config.yaml
encoder_arch: "convnext"
model: "image VAE"
dataset: "photos with spoken descriptions (Open Images, Localized Narratives)"
train_examples: 203450
image_size: 64
crop_scale_min: 1
horizontal_flip: true
translate: 0.06
bottleneck: "kl"
downsampling_factor: 8
encoder_isotropic: false
encoder_norm: "rmsnorm"
encoder_activation: "quick_gelu"
encoder_mlp_ratio: 2
encoder_inner_norm: false
encoder_moe: "expert_choice"
encoder_num_experts: 16
encoder_moe_every: 2
encoder_expert_mlp_ratio: 0.25
encoder_experts_per_token: 2
encoder_shared_expert: false
encoder_patch_size: [4, 4]
encoder_conv_stem: false
encoder_depths: [8, 8]
encoder_widths: [80, 160]
encoder_kernel_size: 3
loss: "mse"
latent_channels: 8
decoder_norm: "groupnorm"
decoder_activation: "elu"
decoder_weight_standardization: false
decoder_widths: [48, 48, 96, 192]
decoder_blocks_per_level: 3
decoder_block: "basic"
decoder_attention: false
decoder_upsampling: "nearest_conv"
kl_weight: 0.001
residual_init: "zero_last"
optimizer: "muon"
muon_scale: "original"
lr: 0.023
momentum: 0.98
nesterov: true
orthogonalizer: "newton_schulz_5"
adamw_lr_other_params: 0.0022
grad_clip: 0.5
steps: 8500
batch_size: 256
epochs: 10.7
lr_schedule: "wsd"
decay_fraction: 0.3
final_lr_fraction: 0.1
warmup_steps: 850
weight_decay: 0.01
adamw_weight_decay_other_params: 0.01
Rows from expert 2 of block 15 of the encoder, named by matrix and row number. Rows with one number belong to one neuron. Each number is 128 + 32 x the weight over the matrix's rms, rounded and kept within 0 to 255. All counts start at 0. Numbers have three digits each.
# up: expert up (encoder.blocks.15.mlp.up, 16x32x160), inputs 0-159
# down: expert down (encoder.blocks.15.mlp.down, 16x160x32, transposed), outputs 0-159
up.6:151117113148123122123093104181121079117095162072128074114144116113106133136183125111178109133130098138142168065135118182088159124126133068127170154107055155115137182123122146103110132125107164123182135080119118134117143087165156136174121234118124129098216105098168149128093145168158114142136091174136127177119089107139145167149089117163000122050169153163097146065127132133126087133118215131120175125076130107121160083146121139084130068147129116111148133094146180132168196113154113
up.7:122129105105122096150160115089078125107128144118125119126114153115101135141159150104188147126116119115158119117108113073116125118118071122138116112157100134135145136121108150102126134129145091117072131109113136149147158127133134129106133156117132104133139120142124131135057087132143141150148124126144098112119092157126129145107103108152001137113131119159115138125083118115147149151119176126108138112111150144106109099156151117103150090102112121089133135095144147116156150134140125
up.8:096115138154136110133094112157110111109120159104142146134067137096128138147083154149134147143144135113142159115112120107122165162135120112105161162115103134132110142131131176109131135129148136105168114106120147105100127125144148129137124181121151140142165156135080128106109146115181110156096154114155150115082144132123129148132133121068035145124112168188115119092113150123090110143147138148108105132118118122147118125179159132113107100130132116107120105095125159168157206121127096
up.9:121147128142119117068146114131151121098126159140131105117090146131110150132121141151191121103155122157212129074087138116075147117134132099087101143155080095129105116131100146091130079118144157123117113123123092138073159119126221172136123117114103165066164156107111130126147135128145080067051095084157119145178184085116127135099099137127044132071144175141093087118062129101093090122138196107133150144087186145137113122139124112066099114105202151098115084132132128125130192142156110
up.10:061145143114144122148109142140136160096128172118128098106118150117159137122130130150114151142105110111162137111128124126147153149130106117135130127124086120096128118110089170108125104156112137151107157163158158187093131124134129118151142190149128135151127116121160138154111125146160136128121119122163139109103117135117118131120145094104014126072149135161104119101127074105148129148180182113109125121118153087124125119121135230109129103124113097091142147102157127136120158072170090
up.11:123175083136123117090102095172142156119114150133110124116088139093108119126156132140091162138119101106127185122080114137133182137129132124139086129106072104123136138116145139109147108145150138135078108119121128104139151103111152178108143180083107055144173123126172127104062151154130129124140114155116136125113117145110132150130093120125043102112163099118104150078090100124081118088119171093126086084098142135124140118175140129101099118156060093096146109085117130104207147144154144
up.12:087110129091152081132089128142141155201107173138124104088093142098160116064119135165140126116145092103164100126167147255104108111129105104163117092096055103094083123086163162099176073159099159147101123154204097118139128148107123093091135241120139098081114164102174161136073130156242099122148128142205133131099147118149133140162098098128000144121150143129151092092133096166184071132191221121103123111100183147189185088093134128100101097190187126122120100080115139109165200117121086
down.6:108118094113131126169131128172113108111104136088077175110071110138242095200101166155152098112142118106143096134057137108097082182112125139112115140174095124170185074160110168175131147170104160148126105140132177091150105094143182090130151111180142106158187123114163103133108146141125114166143083060178084140199074191105164182176136149138065102085099116036167126159067114120131114124125080124093141101117158121137111167218157106132123124146131097192120137086158098126169148148110133
down.7:147089135156097107171117120147129142120064156146124154122151130105168122101138147133143147128162156135121087137142174124091083136101144094090138127163132133144166072127208122125119107121117158136128146159131111120123112141162143151129130182160083093058133133144105131115115094115113147139108146134123130142071086105120118123140126099116132088165091125140165068040147129102155175089152114103098140173155166153156089145152177119100156118133189106134096152088123137133148119185140145
down.8:099145131161112123102138120129152105091096147147110129109117110126111132146119119107188151107132109170156098081134111100130134133116105122094119141149138155120167120120182133107119115132065145135124130143146116156141113131125107138099122175161131110129121116131128127145110123094107110118117135137130114124102123113131157120126135121125136121123126141140126101090118158162114118137138120121106127151141125150120125117157141116093127092107128103120095114135123147143137116162121106
down.9:120135124110124105130092117104168123099160119114116181141085110048159130145124096147102096127154089136145119176163126097107071155162065136119136117140087084113107131156108154166132173118139136131116134093134127087176077103141127083130139051132139106159130139111186100168144104132113090078155126058102097188138153175160129158140147073118000114081087096111115169148096161137120106105078153126179142066088193176093180096163086053103073163106154149198075093125128175087126091146072131
down.10:149150097159163181126065129090159087123143135119141104137175129118104090125093099111103153147128130180089126119120115150099169090158172118073113111110102133119118131065139095154123065127099143117193154122089154160124161143148091143130161189092130162139124124127132145116144154120151124063131132185148134077148199090098118118144060085090156115125123114118134126140136130126108140134133125157172117169140103121161148155063150115247154103076100073113141079128107093141167058178148129
down.11:069158148114123113053111092102124115119124147127154105115119156151048094128168137118130116155078142095090162121175070169131118103115127129160126127114112115136139148149151091146111161104102065155183129113100120160129146111121127102174111125123142119165143145105125133111181148182099097126132124156196164090044120122132123111150097099089095135120164126167123109128125150160138100121085119100140191105118104092133145168093145127154081111061147135143142126144128139096134175099159084
down.12:131160116164156178131159162119145107125115112165175131124189155123133135044073107133062169099131133146085153163114151109140132116121136151106117092124102150125099110103122114135133107117142183137141155123164143158109158091163152170076139182095058132091056122148098162109197096122207105151101131214119145106174187134136101111130126119112153154190138104106130117133129073139094106161139106118069084144118078122150179169073149163187159108178094090126124138141109083135148069086160140